Weights of a small self-supervised audio encoder (BEST-RQ).
Training: soap at rate 0.0031, 15300 steps, batches of 64.
Rows from block 2 of a small self-supervised audio encoder (BEST-RQ), named by matrix and row number. Rows with one number belong to one neuron. Each number is 128 + 32 x the weight over its row's rms, rounded and kept within 0 to 255. All counts start at 0. Numbers have three digits each. After the name is the row's rms in percent of the matrix's.
After each neuron's rows are labels from the 100 clips, of 14976, where the neuron reaches its largest size: "responds to" is what is common among them. Only what is clearly more common there than usual is listed. The data: synthesized solo parts of chorales (CocoChorales). In brackets: how many of the 100, against the usual share in percent.
# gate: first MLP gate (model.blocks.2.ff1.gate.weight, 512x192), inputs 96-191
# fc1: first MLP up (model.blocks.2.ff1.fc1.weight, 512x192), inputs 96-191
# fc2: first MLP down (model.blocks.2.ff1.fc2.weight, 192x512, transposed), outputs 96-191

gate.481 090:061161092073143141107189196112161142094114125104131152127165132134186169108143173093150115176161129127106168173173123096131105099106164188138146141130117152165147163158142165182115167111090134131150111128097135155153149172091092168124174124101144109129112104054099178100149189189101139129
fc1.481 092:144086139137132174126133161113165110147142083095115140147072152138172097121129152111130092132161074069151135159134121115189093108079086123164124101176115183066148149107143128126077154143140205118096096127079133091119105129074111096154129133094049096127168133099108161155138084201090157093
fc2.481 093:099059104103133058114168152078165135109118070116108128114119116169115123119144091100153073132122085101222160121126135147125103110154151212119081091116120104105161086151104176106116148185116140122109113111176159118145172063134123100114109126135149076127188129129135082100133134180131121142
responds to: note A#4 (52 vs 10.5); oboe (31 vs 7.3)

gate.159 100:118096088108179121121122153097145112137135158165159080146104125099135109082130136074103086183122132096104087155120142129090136149145088129147108174143140105136156125089171079160141061114093110135164101132085091085123120153187181096137219140112169116160139138127129074115151169150145130164
fc1.159 094:106119111143135110090090142077071111157169177119192097204108104104163093098124164123179123179152133179106153144127094162183111090112111168152083098204081167117107143141146082130106163140093100094166055157081138154123109147088153165129122114158207092147128158134109120134149143149102189134
fc2.159 098:098093118101131163161113116085043097109180134153107109172140110153181135094059150132099085107145156107104162131157094096090146107133132133148108140158084118163181100108136205085122074051170162145138099054154124104071136160114120084137118146120067105167155082127135117158135152120152105114
responds to: note A#4 (56 vs 10.5); violin (53 vs 14); note C5 (30 vs 10.3); note G#4 (27 vs 9.2)

gate.40 088:165158157136145064083095174085101175068164163138120132090166206118069171121124195114154135107108117109148108151097141148109166166090121196115118163116112106167095103153078153119126195130132159165166130108182128146146098127120138138164091165111149087107142123185129128126120129131160127204
fc1.40 090:076106102100196069160177135142129145167148147165107123099149156178145143127196146141128149133162194122047109201111113126178135137116118136095135138200107128096133065138115097179118091116059130117121097142193173150181191110147150128118162106129128107098137138122109108105170153176074143142
fc2.40 087:138129181179105145113112119152146120141156077181108133112139165133101143109173087062142128148122114129130162129127132121121184171136230123073187135056141170154157140144089097120176146122174142129114156129143128103155113149102123075153141157194077173146107096141166074161143139115100135107
responds to: cello (70 vs 9.9); note C4 (42 vs 10.7); note A#3 (37 vs 10.6); note G3 (30 vs 6.2)

gate.279 108:193134124133054169149171147116094164115083177088094118146082106084105152126088097131124074128143081109115097131147139087120134141143073173152131092125144096136104151104123096109128138113074117185178124118162161086133108070191167165113127101155089071111150143081105138077110125148194163095
fc1.279 104:104096104125122069151038128105127126171148117127086136127155137159148084106131175152117113162138186154132133109110127139125160091091143119133176107157109120129176110110085095140163125150143091200060106170071052135141098102079138121155157143147090111109140128146099138113117068094107075135
fc2.279 099:151119123126099099128145102192121093158134143151121145095122180138127163156116081141105148106123111175169113076073123126172153100102122089081093122081070142135106151181140080152082173098137114110103154108110121137174165106127187199065102184103145189142180212101145156138149139161077124089
responds to: note A#4 (52 vs 10.5)

gate.386 110:132152132142111177149136116162119123143071167090126164152103120114073165122136143131139170114134083207163096146138174100169062120133191138069102155133134190137188109132118147126065148114165116058100143134127089144135095138136126167170146063116130152123120134090147127114178140152176105097
fc1.386 112:121110097140136142117135138168119087107139093121079142125127167182200118038099133127133067156116112093100137123109108140124143133113098145146147095120155126114112153111150133127119128124117118160114128167110099087155167112139074136038116202109083145125138089141156130150071072101090117132
fc2.386 109:061178080144141135143127140138126094112119128058095148075133120096137147144177123124147140093113079128118109149107077154098129123144108124119168141176059111100145156215097139071094111147082104123161154082113121106104095100190150122114110145112093136153156139150093174142154129131136175133
responds to: note A#4 (66 vs 10.5); violin (52 vs 14); horn (34 vs 7); note C5 (29 vs 10.3)

gate.286 097:169090129128127104115155176133136112127105092094167172087101097141128153100121203158157126101117112110067109174110181141125132137122143133090099088161098132132199121106119145143106125175127109124124136156106144149130099186092133142169150174093172194151201127165125155108093155167153121146
fc1.286 099:189124165116162107100177084085086165094120124192105068161166115115110129163100139081104105083159135133133144134137127133065140152147128130116105112062094143152111171159138161090069123140104165125126132087135088086079157098154069115186156059143146142071121102113096142123153106116127135073
fc2.286 097:125148162202127154167071132125100124144146067101119142137068123129152161097101160137070117128085125077106058118103126197145175172195179125094172169147128140138101078070139067129200135171185124163116191150127074226171146118094102120131120125133115155107131076149130123132058194108170157097
responds to: note A#4 (37 vs 10.5); clarinet (27 vs 9)

gate.220 107:140169172151122137109136108166148126097142128121145154152127082148167141119085097190124100132102109113099103160094172090123128137161129135113128127139159093076126129031131154093116129127123115133180091141128207107101145137090150126088119150158196096199053185141169184133175155133130163150
fc1.220 115:035070097133149112106127163077128138124083162203139141115113101147071144117106117119147147120104139087132147072148080127131150139127135135152113109118110152121095161203163108163114161204139172134137145122108106121157086166169077108085117083098091141096147076099098122123091081099058133117
fc2.220 108:159127111140046198150156159143163160168134083150073109144164207130137084142074148138127101146143148125142077164159133118175113112147170132166156176155117195149092167160113159204194118118142128093166133134097151124115117186065121120162131085172084094122126107211123191108132113148123127133
responds to: note A#4 (35 vs 10.5); horn (34 vs 7); note A4 (25 vs 8.6)

gate.165 085:159121171118075188106124144153093092134096189121154165098161081117082111066067145132143150126122091138114072162179115103146059126165133164155129073147182072137187154105105198131106118142106130131188093103076132091121120161145146089130088130173117079118150095129118109175164181144086082162
fc1.165 085:073061107090082101068156093147142058072169144157115097154158123139083120088123086102143083167122060098121120164130122126094063124093066139133086144137108113232113106105065166082093125173110141106198118135123142073127164201114173118114184144121131129115127120073158057146141158135123103153
fc2.165 091:169179075101150075096067117131179137118165144124129083104077131139166094078109145127069163150119137076102115123100118122130079135054181169118116071117156127116157114155100181068139098089156159132149098110161174099176164140129132115149111104095167145129054101136108152161170134121139112076
responds to: note A#4 (59 vs 10.5); violin (57 vs 14); note C5 (27 vs 10.3)