{"hop_length": 160, "win_length": 512, "arch": "conformer", "norm": "layernorm", "head_dim": 64, "num_experts": 8, "subsampling": 4, "beta1": 0.95}
Rows from block 5 of a small self-supervised audio encoder (BEST-RQ), named by matrix and row number. Rows with one number within an expert belong to one neuron, the router's apart. Each number is 128 + 24 x the weight over its row's rms, rounded and kept within 0 to 255. All counts start at 0.
After each expert's rows are labels from the 100 clips, of 14976, where the router gives the expert most weight on average: "lies over" is the class under the peak. Only what is clearly more common there than usual is listed. The data: synthesized solo parts of chorales (CocoChorales). In brackets: how many of the 100, against the usual share in percent.
# router: router (model.blocks.5.mlp.router.weight, 8x192, trained with AdamW), inputs 0-191
# gate: expert gate (model.blocks.5.mlp.gate, 8x96x192), inputs 0-191
# up: expert up (model.blocks.5.mlp.up, 8x96x192), inputs 0-191
# down: expert down (model.blocks.5.mlp.down, 8x192x96, transposed), outputs 0-191

# expert 1
router.1 [119 125 120 140 127 146 138  63  96 173 143 146 139 143 142 104  83 153 160 162 125 163  91  99 122 125 100 157 143 137 128 109 108 118 130 138 188 135 156 119 112 131 111 135 117 142 162 147 130 125 139 158 149 145 143 141 120 100 142 119 178 155 125 136 156 118 124 125 110 157 123 140 159 114 142 124 125 175 134 152 108  78 135 137 119 128 107  95 161 137  90  74  92 155 150 100 119 160 130 146 140 157 135 181 123  97  96 149 154 110 108 152 121 105 106 145 150 147 142 161 110 145 102 141 170 155 153 149 151 145 150 127 134 135 109 148 158 132 136 114 105  99 116 150 161 148 132 138  88 106 162 148 153 106 164  80 128  87 152 138 154  98 131 124 157 149 177 138 154 108 159 162 124  83 132 155 102 124 131 149 111 136 181 150 147 146  87 133 151 107 118 153]
gate.4 [108 118 116  76 125 139 109 123 101 164  93 108 161 139  68 134 121  99 151 117 124 135 100 105 134 133 161 176  93 141  90 116 152 135 115 118 138 138 132 133 154 148 162 132 156 105  85  98 148 171 120 107  95 146  66 138 121 123 107  93  95 125 154 118 140 159 118 154 106 125 140 116 189  91 129 115 106 121 120 123 169  84 139 136 154  68 101 114 118 131 109  84  89 142 151 165 116 147 137 122 158 132 151 152 118 134 132 119 137 184 136 103 113  81 126 131 123 131  81 120 124 129 182 109 110 124 135 117 124 123 131 114 112 158 131  86 132 139 151 122 118 140 111 120  80 133 138 106 149 120 146 146 149 143 166 117 126 119 156  88 119  87 122 121 119 127 160 109 155 155 172 145 141 128 111 130 103  94 166 158 161 104 133 157 131 133 162 125  90 109 138 111]
up.4 [126 105 138 148 127 117 121 130 143  92 137 136 119 106 148 139 131 166 126 100 141 138 165 141 110 108 126 116  89 136 110 141  97 123 142 123 157  88 120 116  81 123 145 134 125 125  94 159  51 119 137 112 151 141 117 158 131 102 128 118 146 138 138 127  81  89  89 135 166  97 155 119  89 147 103 156 161 151 147 103 122  91 169 108 128 150 156 147 155 118 120 132 151 102 134  73 113 118 132 110 181 183 136 158 137 145  87 121 141 130  97 153 142 158 161 120 127 107 184 138 123 132 125 114 109 126  90 130 162 153 113 182 119  95 124 110 142  86  95 120 168 122  84 154 112 122 128 113 125 166 161 164 111 152 114 154  88 109 150 133 117 159 108 132 142 109 102 157 116 123 114 127 155 121 108 141 129 164  97 106 126 111 152  93  82 133 173 142 141 133 112 147]
down.4 [115 147 186 161 118 101 140 113 106 135 147 123 160 109 105 131 154 101 101 123 101 133 152 122 104 174 125 161 140 134 147 112 146 124 116 112 123 108 110 123 153  98 101 151 106 155 129 144 154 139 135 146 170 112 117 130 130 156  94 158 143 101 144 141 110 102 190 136 125 144  74 112 160 110 184  98 183 140  94 114  97 126 136 113 122 137 137 117  99 156 126 135 111 127 134 123  74  84 103 129 120 108 106 139 105 126 121 125 153 111 105  77 139 111 131 111 114 135 133 111 136 107 133 153 125 169  83 140 156 183 153 118 137 116 130 154  98 162 147 157 153 105 157 125 116 114 129  74  99 165 144 151  99 173 157 142 149 103 116 110  81 136 112 134 106 145 151  80  85 114 161 103 116 116 155 118 101  74 113 141 104 152 124 138 120 140 111 153 143 134 118 149]
lies over: A#3 (47 vs 3.1)

# expert 0
router.0 [138  73 129 144 132 141 149 152 135 128 142 116 116 130 103 169 138 130  81 104 106 104 142 127 142 145 114  94 160 142 113 117 116 176 153  83 122 122 102 102 103 137 105 164 114 142 132 130  82 118 145 166 112 137 142 150 154 112 115 169  83 134 156 123 146 117  95 172 171 125 116 128 120 133 140  98 119 106 135 142 139 156 151 139 122 170 124 180 101 130 192 190 129 139 147  83 133  90 150 129 154 113 162 141 126 146 115 120 133 122 125  83 141 175 137 137 113 134 142 119 128 136 118 106 160 139 102 130 110  70 141 113  72 131 126 125  99 119 131 111 120 134 114 111 137 128 113 129 183  96 136 139 129 136  98 177 169 132  95 124 124 131 118 141  95 138  81 132 145 110 122 114 162 173 157 140 140 110 162 133 138  76  99 123 110 115 134 101  95 126 126 177]
gate.3 [116 106 131  88 114 105 119 152 159 142 138  63 133 125 117  98  94 144 145 142 153 120 102 151 175 123 128 115  92 108 122 117 155 117 153  99 109 157 131 140 187 162 103 129 116 149 110 101 164 136 140 128 139  76 118 135 104 153 119  98 116 112 137 132 118  98 131 135 105 113 136 163 119 113 140 167 133 113 161 115 109 144 112  99  86 122 118  93 117 103 168 112 133  96 145 122  93 123 147 175 161  98 143  75 144 132 125  56 143 111 128 157 159 111 105 136 109 134 117 166 165 156 110 144 121 123 109 154 124 105 130  94 114 142 116  74 155 102 111 135 153 123 134 111 114 116 118 118  97 143 169 141 116  89 146 124 117  97 136 135 134 141 165 146  81  98 104 165  95 141 115 120 134 111 123 141 110 115 142 150 140 132 182 122 158 153 127  94  78 106 174 111]
up.3 [178 147  98 135 132 149 124 112 125 147 147 131 121 145 101 160  83 126 145 106 132 149 146 141 156 102 138 141 147 128  78 163 130 138 121 165  95 126 132 120 169 157  95 105 117  99 128 138 122 165 118 140 136 133  71 115 130 104 111 193 138 157 127 164 143 175 152  92  99 121  72 140  99  63 110 124 102 135 150 151 113 155 162 146 103 137 120 100 129 158 125  97 124 143 116 111  88 142 132 195 116 123 146 100 136 134 116 155 146 141 147 121 134 122 116 115  82 138 118 140 124 122 104 152 108 104 112 117 131 144  99 162 128 128  97 111 158 135 146 160 120 106 155 123 112 101 143 136  79 136 146 132 103 152 129 129 171 152 108 112 167  47 129 101 143 119 130 122 170  90 115 148 120 109 120  99 130 120 119 130  95 109 133 110 112 122 157 126 173  93 142 131]
down.3 [149  95 155 127  95 121 155 119 120 144  99 100 156 114  86 167 161  94 120 151 140  99 150  87 131 109 171  91 145 114 125 117 128 159 152 128 111 115 128 133 139 133 146 133 120 147 132 135 150 106 116 187 109 102 130 175 182  93 180  87 105 102 123 144 139 111 122 157  97 183  90 150  94 139 146 140 184 126 145 104 129 128  88 159 167 107 133 129 116 110 135 110 128 119 106 139 159 135 128 157  98  73 163 103 140 149 136  93 147 127 100  94 136 149 142 116 120 128 134 112 120 147 143 107 117 161 110 114 106 157 120 106 111 123 132 137 158  85 108 154 160 113 117 103  84 156 109 173 152 161 115 106  74 112 103 111 128 155 114 160 129 138 109 120 137 108 153 157 166 129 143 127 144 149 143 112 125 116 119  97 113 143 155 143 169  86 120 135 148 135 107 134]
lies over: silence (31 vs 12.2)

# expert 6
router.6 [140 161 107 143 141 140 167  65  95 161 143 183 135 157 151 105 101 153 163 186 147 157 119 107 120 134 101 134 149 131 128  90 111 142 131 129 169 124 125 150 118 108 118 130 117 168 151 111 140 129 141 145 142 163 146 126 139 121 147 106 176 153 128  92 140 119 119 124 121 136 104 143 168 117 103 110 125 167 145 134 100  52 134 167 136 143  99 108 153 134  88 113 108 154 142 133 102 175 133 149 120 119 133 142 118  98 101 149 136 110 106 117 118 114  98 143 150 151 142 156 119 146 112 123 134 142 159 147 101 143 160 131 141 144 105 136 149 141 131 111 136  80  99 146 149 110 110 158 108 101 143 148 153 118 145  77 123  93 155 139 148  83  95 143 147 147 175 145 158 105 155 139 126  94 148 163 119 134 140 158 104 120 163 123 160 148  95 107 169  75 110 140]
gate.4 [112 156 106 116 126 163 139 137 154 137 122 118 103 127 118 114 110  98 115 149 146  86 154 118 118 155 141 126 119 106 107 156 129 149 106 137 140 125 139  77 129 116 185 112 140 107 132 125 107 155 120  97 122 132 129 120 101 107 191  88  86 114 119 116 132 101  74 124 113 170 134 137 121 140  82 138 125 123 113 162 128 126 122 105 129 113 112  99 129 125 124  88 151 102 125 117 170 116 191 111 139 153 169 129 149 202 131 118 108 144 129 125 136  86 152 141 130 119 117 157 169 117 126 139 169 140 148 187  86 160 137 100 118 120 160 113 102 134 132 138 125 112 101  87 112 115 122 158  84 155 158  94 136 115 122 159 153  93 186 150  95 139 135 126 103 123  85 150  82 156 118 136 121 110 110 114 111 117 118 106 129 137 143 133 179 121 140 115  87  94 134  98]
up.4 [115 138 165 106 124 103 137 124 149 131 157 113 103 143  93 120 144 127 149  83 106  97 112 144 130 186 128 130 163 119 123 151 151 127  96 163 106 107 122 107  83 149 121 127 170 179 143 110 111 145 135  96 106 131 107 145 156 106  94 154 127 145 167 142 131 127 118 103 105  94 125 123 140 120 152 156 131 146 107  95 125 169 137 141 116 120 150 166 105  98 130 163 133 152 143 124 141 100 126 128 128 132 127 113 120 100 168 158 157 116 134 135 108 164  81 155 128 106 113 101 173 169  99 127 136 141 124  75  92  80  98 156 133 158 167 137 114 168 108 125 145 100 134 122 141 142 119  99  99 122 141 140 178 141 108 140 147 147 104 117 105 102 157 143 168 141  98 151 180 122 124 140 155 104 141 105 124 121 101  86  85 170 105  91 105 101 166 110 115  96 154 132]
down.4 [145 141 129 159 119 123 126 127 103 128 200 155 149 102 136 154 110 113  89  94 111  89  82 166 143  98 158 127 142 135 109 108 183 147 105 107 123 126 144 131 148 151 121 136  94 129 122  99 100 121 122 136 165 133 124 131  86 122  94 161 127 136 100 110 149 131 134 105 152 120 138 169 136 132 175 125 141 166  86  99 102 179 124 111 176 115 106 125 106 100 127 112 139 155  93  87  79 157 126 132 131 156 198 130 128 107 127 152 120 158  92 116 139 117  90 138  93 133 165 109 162 142 132  94 145 108 115 124 125  86 113 144 122 132 125 136  95 110 128 139 155 144 135 120 126 138 112 127 129 146 112 146 102 109 108 166 144 121 124 111 107 144 153 101 115  88 133  83  56 143  98 154 111 108 148 105 130 108 117 152 130 160 152 153 101 167 141 136 143 119 122  99]
lies over: D#4 (26 vs 4.3)

# expert 3
router.3 [111 169 107 137 156 134 126  72 100 169 161 144 154 154 150  91 100 154 158 157 145 128  98 111 104 120 105 146 143 128 140  93 105 120 115 139 187 114 125 131 127  98 100 144 120 158 172 130 142 104 136 144 139 128 151 134 136 124 158 117 171 153 144 107 135 118 129 116 112 148  77 132 132 124 108 108 144 179 157 138 113  59 120 152 130 137 103  97 164 134  91  82 110 158 140 141 113 156 109 158 127 108 146 146 119  90 107 144 144  87 110 114 121 106 115 139 148 179 143 165 108 138 102 132 144 138 156 148 106 142 155 128 146 148 106 133 156 143 128 110 130  93 115 143 156 146 126 140  84 122 111 128 123 102 117  81 125  81 164 142 147  93 133 145 149 150 163 132 143 121 138 174 143  90 177 168 111 121 109 151 129 121 160 121 154 151 114 104 159  91 114 157]
gate.4 [115 165 126  86 134 137 106 117  89 123 160 183 142 151 136 132 133 119 169 121 160 163 124  98  99 139 136 111 128 117 147 126 141 140  92 154 146 112 128 126 150 124 136 123 131 145 125 130  88 123 138 116 130 160 142 127 134 196 138 116 153 125  89 137 118 169 125 109 102 130 100 142  99 117 111 126  96  99 100 142  86 128 102 132 145  85 124  96 124 140 106 159 121  84 140  64 117 131  81  99  99 128 136 126 124 189 156 107 120 106 128  96 146 135  97 111 118 153 113  96 128  98 140 111 157 113 136 168  87 153 150 116 162 107 122 118 121  98 143 128 151  95 158  99 136 164 136  97 152 133 114 132 122 181 142 131 145 177 135 128 167 144  88  62 116 146 125 170  97 134 134  97 112 150 111 128 122 117 173 137 129 140 155 140 143 169 119 124 163 149 160 156]
up.4 [173 110 137 164 167 152 108 122 107  78 116 109 143 151 152 126 131 129 115 134 158 145 146 142 136 138  77 145 136 126 132 104 155 157 156 115 129 146  88 119 153 119 135 117 147 130  97 123 169  97 119 110  96 111 129 190 103  88 170 121 118 114 157 106 179 117 129 131 141 131 105 124 123 145 153 170 130 126 125 125 145 124 136  92 110 159 129  89 166  99 109 156 121  97 164 147 113  90 129 143 166 121  43 111 147 126 181 131  99 139 140 107 110 160 142 130  91 110 140 135  87 135 169 170 169 144 110 131 105 103 127 146 134 112 131 120 112 169 140 120 128 130 116 156 160 103 117  68 152 113 137  85 143 116 133 110 134 126 120 147 158 168 136 132 106  71 128 133 129  86 126 147 134 136 137 101 106 134 134 127 124  87 155 117 111 142 158 141  94 114 110 125]
down.4 [120  95 179 123 143 123 109  98 124 144 125 104 106 112 108  98 109 150 113 143 126 163 103 134 140 141 130 140 120 122 147  90 142 142  75  91 116 143 116 114 113 132 127 166 129 127 160 126 117 137  85 136 147 119 174 157 153 128 147 130 154  98 102 115 109 160 145 172 128  77 141 118 132 116 153 101 139 114 124 110 181 135 132 137 118 127 171 129 141 109 162 151 168 141 117 171 163 141  71 129 109 108  99 148 137 114 120 142 139  99 114 123 164 148 162 100 113 102 108 152 145 149  73 128 127 140  77 141 128 131 116 152 123 164 156 116  97  94 125 167 141 125 156 158 150 102  99 102 148 109 118 139 115 103 168  88 145 153 112 133 120  83 113 143 130  86 139 139 130 151 103 113 170 158 136  54 139 129 120  90 144 145 120 140 159 148 112 167 137 135 115  74]
lies over: A4 (42 vs 3.5)

# expert 4
router.4 [134 114 128 137 114 103 130 135 154  93 109  87 142 124 159 152 162 128  95 146 142 143 147 122 106 119  96  80 136 123 147 157 178  91 100 107 101  93 138 155 135 136 139 144 100 105 128 111 163 133 140  66 121 119 147 145 151 108 167 108 140 140 125 154 127 121 136 142 132 141 137 124 143 126 124 124 132 161 132 102 122 159 139 147 148 136 146  94 116 153  79  94 111  91 138 196 120 162  92 154 134 143 148 124 126 114  88 133 136 122 121 145 169  76 108  99 165 112 123 137 129 146 143  90  88 105 148 123 145 167 120 115 127 121 124 143 143 149 131 141 150 184 141 150 132 151  91 135 109 120 109 152 137 103 115 147  78 178 127 132 139 156 130 149 156 142 117 128 122 152 105  93 118 133  76  98 146 121 112 131 159 124 112 139 161 140 169 178 142 189 119  70]
gate.3 [107 164 115 102 115 140 130 121 132 106 127  97 119  87 140 107 158  93 171 157 135 109 142 138 135 121 158 161 107 116 101 124 143 132 139 108  80  74 129  81  82 134 138 162 109 115 144  63 146 149 113  85 153 109 159 126 106 140 131 115 109 124  94 171 132 149  84  90 141 164 139 132 157 107 137 153 118 125 147 123 149 169 151  87 140 168  79 138  85 118 178 164 132 133 144 135 117 117 139 158 100 132 119 128 146  92 115 120  96 172 143 174 139 145 141 152 102 122 133 149 160  87 124 112 141 132  81 130 152 122 115 151 120 140 153 128 159 112 123 147 122 140 135 126 109 173 118 148 151 145 128 111 122 120 107 125 120 115 187 130 102 117 138 139 127  79  60 113 144 164 141 101 131 118 125 146 120 100 120 122 108 116 144 143 113 127 127  75 110 121 145 153]
up.3 [141 100 110 116 137 126  92 166 164 103 118 150 128  97 100 139 116 110 110 147 116 155 136 183 104  79 143 148 114 121 161 113 130 148 130 115 145 133 115 144  84 111 118 125 122 149 143  95 105 143 107  97 194 120 128 118 124 121 143 145 134 106 124 149  94 123 112  92  91 105  98  85 161  91 150 125 119 146 136 151 110 118  92 127 154 116 153 136 151  95 116 112 135 137 129 132 101 164  87 116 137 100 132 100  84 116 141 127 128 140 147 107  94 149 101 151 140 133 148 104 126 150 130 113 133 147  55 167 103 146 128  95 136 149 142 133 183 117 116 143 165 144 132 126 165 124 185 148 142 112 110 128 101 107 163 138 143 143 139 160 115 132 112 117 109 133 137  88 109 113 145 114 125 129 120  99 119 131 166 129 192 118 104 165 174 180 103 182 104 119 153 156]
down.3 [137 126 138 136  88 123 115 132 122 156 146  94 129 102  48  99 146 169 116 121 139 131 132 149 130 120 123 111 118 153 145 103 117 158 144 164 133 119 102 112  85 120 125 126 133 108 135 113 128 116 153 123 130 115 139 145 129 135 136 129 142  88 121 115 147 146 107 125 125 160 157 142 165 137 121 104 100 146 124 165 129 160 138 128 137 111 143  97 135 131 119 186 112 132 155 121  98 105 199 173 148 138 122 120 116 168 112 156 166 135 109 171 143  96 165  99 114  83 131 132 147 156 140 128 126 151 167  97 154 136 110 168  64  75 142 135 171 125 124 119 103  98 134 105 136 169 121 152  87 122 118 111 187 121 175 144 132 150 105  96 119  87 126 157 159 134 102 112  78 121 123  80 172 136 126 168 149 124 153 108 113 141 122 125 138 137 121 107 147 156 130 107]
lies over: silence (100 vs 12.2)

# expert 7
router.7 [121 154  94 122 142 130 142  98 107 175 115 173 133 150 149  77 129 150 158 178 134 165  93  86 146 149 107 122 164 140 182 116 106 111  94 152 166 150 103  99 129 162 129 138 131 140 140 119 104  89 121 143 158 149 135 138 115 132 144 118 178 149 145 104 129 113 122 128 132 131  95 149 141 110 117 129 127 142 154 140  90 101 137 124 145 149  96 105 151  91 107  83  93 129 108 116 119 135 109 143 121 129 137 143 123  98 126 137 154 148 117 155 120 110 111 133 137 170 127 170 123 159 105 156 154 132 159 142 148 139 173 164 119 137 117 145 151 112 140 108 100  74  94  94 159 138 129 146 120 109 116 119 150 107 139  78 118 115 171 131 153 112  96 134 139 136 174 138 127 121 143 137 150  51  80 165 114 119 132 164 116 133 179 111 110 136 123 142 177 136  96 135]
gate.4 [ 85 134  83 100 111 103  89 150 121 129 119  41 117 118 122 128 139 118 165 129 146  99 128 120  91 118 165 120  75 132 109 110 125 158 138 152 105 165 111 126 124 157 165 109 147 113 105 135 101 122 186  98 165 115 142 127 124 117 151 124 131 126 136 150 101 149  88 165 162 139 167 115 152 120 149 152 116 114 131 135 127 170  79 103 115 112 130 119 100 114 144 109 146 110  90 125 113  91 139 108 149 135 150  96  97 121 132 134  87 145 164 152  94 140 102 172 150 122 144 121 166 115 126 108 124 109  94 126 123 117 154 149 146 100 141 136 115 160 134 102 129 165 155 111 127 140 132 146 110 108 111 144 131 129 166 154 135 138 184  48 124 125 110 133 148 120  83 131 146 118 151 156 112 115 103 144 110 175  85 143 164 111 147 124 161 123 139 135 145 121 123 135]
up.4 [170 143 147 136 161 102 149 136 177 113 100 147 125 142 153 113 157 120 164 103  98 171  97 136 154 114 107  90 169 155  90 144 131  96 135 152 169 138 112 107 165  84 123 137 108 123 101  83 115 153  84 139 145 115  99 121 145 173 142 123 135 129 146 122 115 112 116  62 135 139 143 109  93 109 132 102 116 114 114 135 138 145 152 133 135  96 131 152 106 119 125 137 105 145 125 138 135 126 155 113 108 106 144 126 134 182 140 132 122 117 139 143  87 144 164 101 116 152 179  92 160 156 105 133 143 141  58 180 134 133  98 115 177 143  96 137 142 133 142  87 107 138 128 139 149 116 143 117  66 130 137 125 120 108 137 119  78  96 140 143 146 142 130 140 104 184 117 134 121 122 151 160 162 118 137 125 128 131 116 139 129 178  96 161 120 115 157 107 156 111 141 119]
down.4 [175 129 152 137 116  87 110 149 113 129 132 119 157 160 176 120 154  99 121  96 103 141  97 167 169 115 103 110  96 135 107 146 134 168 161 155 109  99  96 134  91 101 121 142 101 119 108 123 105 149 135 133 135 121 117 123  96 171 125 131 111 134 108 129 118 119 150 148 111 160 102 141 101 172 148  98 142 110  99 104 130 126 208 124 132 148 136 125 105 120 128 140 140 101 122 134 163 148  94  95  93 143 115 108 126 146 106 129  76 114 121 136 127 138  89 127  92 108 169 141 103 141 134 121 161 121 140 174 139 124 146 145 134 140 164 183 133 151 107 128 126 115 136 137 117 126  80 147 124 189 156 164 118 138  94 124 104  69 131 159 138  91 164 133 119 149  86 122 149  96 121 125 131 135 153 129 111 138 146 145  97 180 118 152 146 115 138 128 128 160 179 104]
lies over: D4 (30 vs 4.3)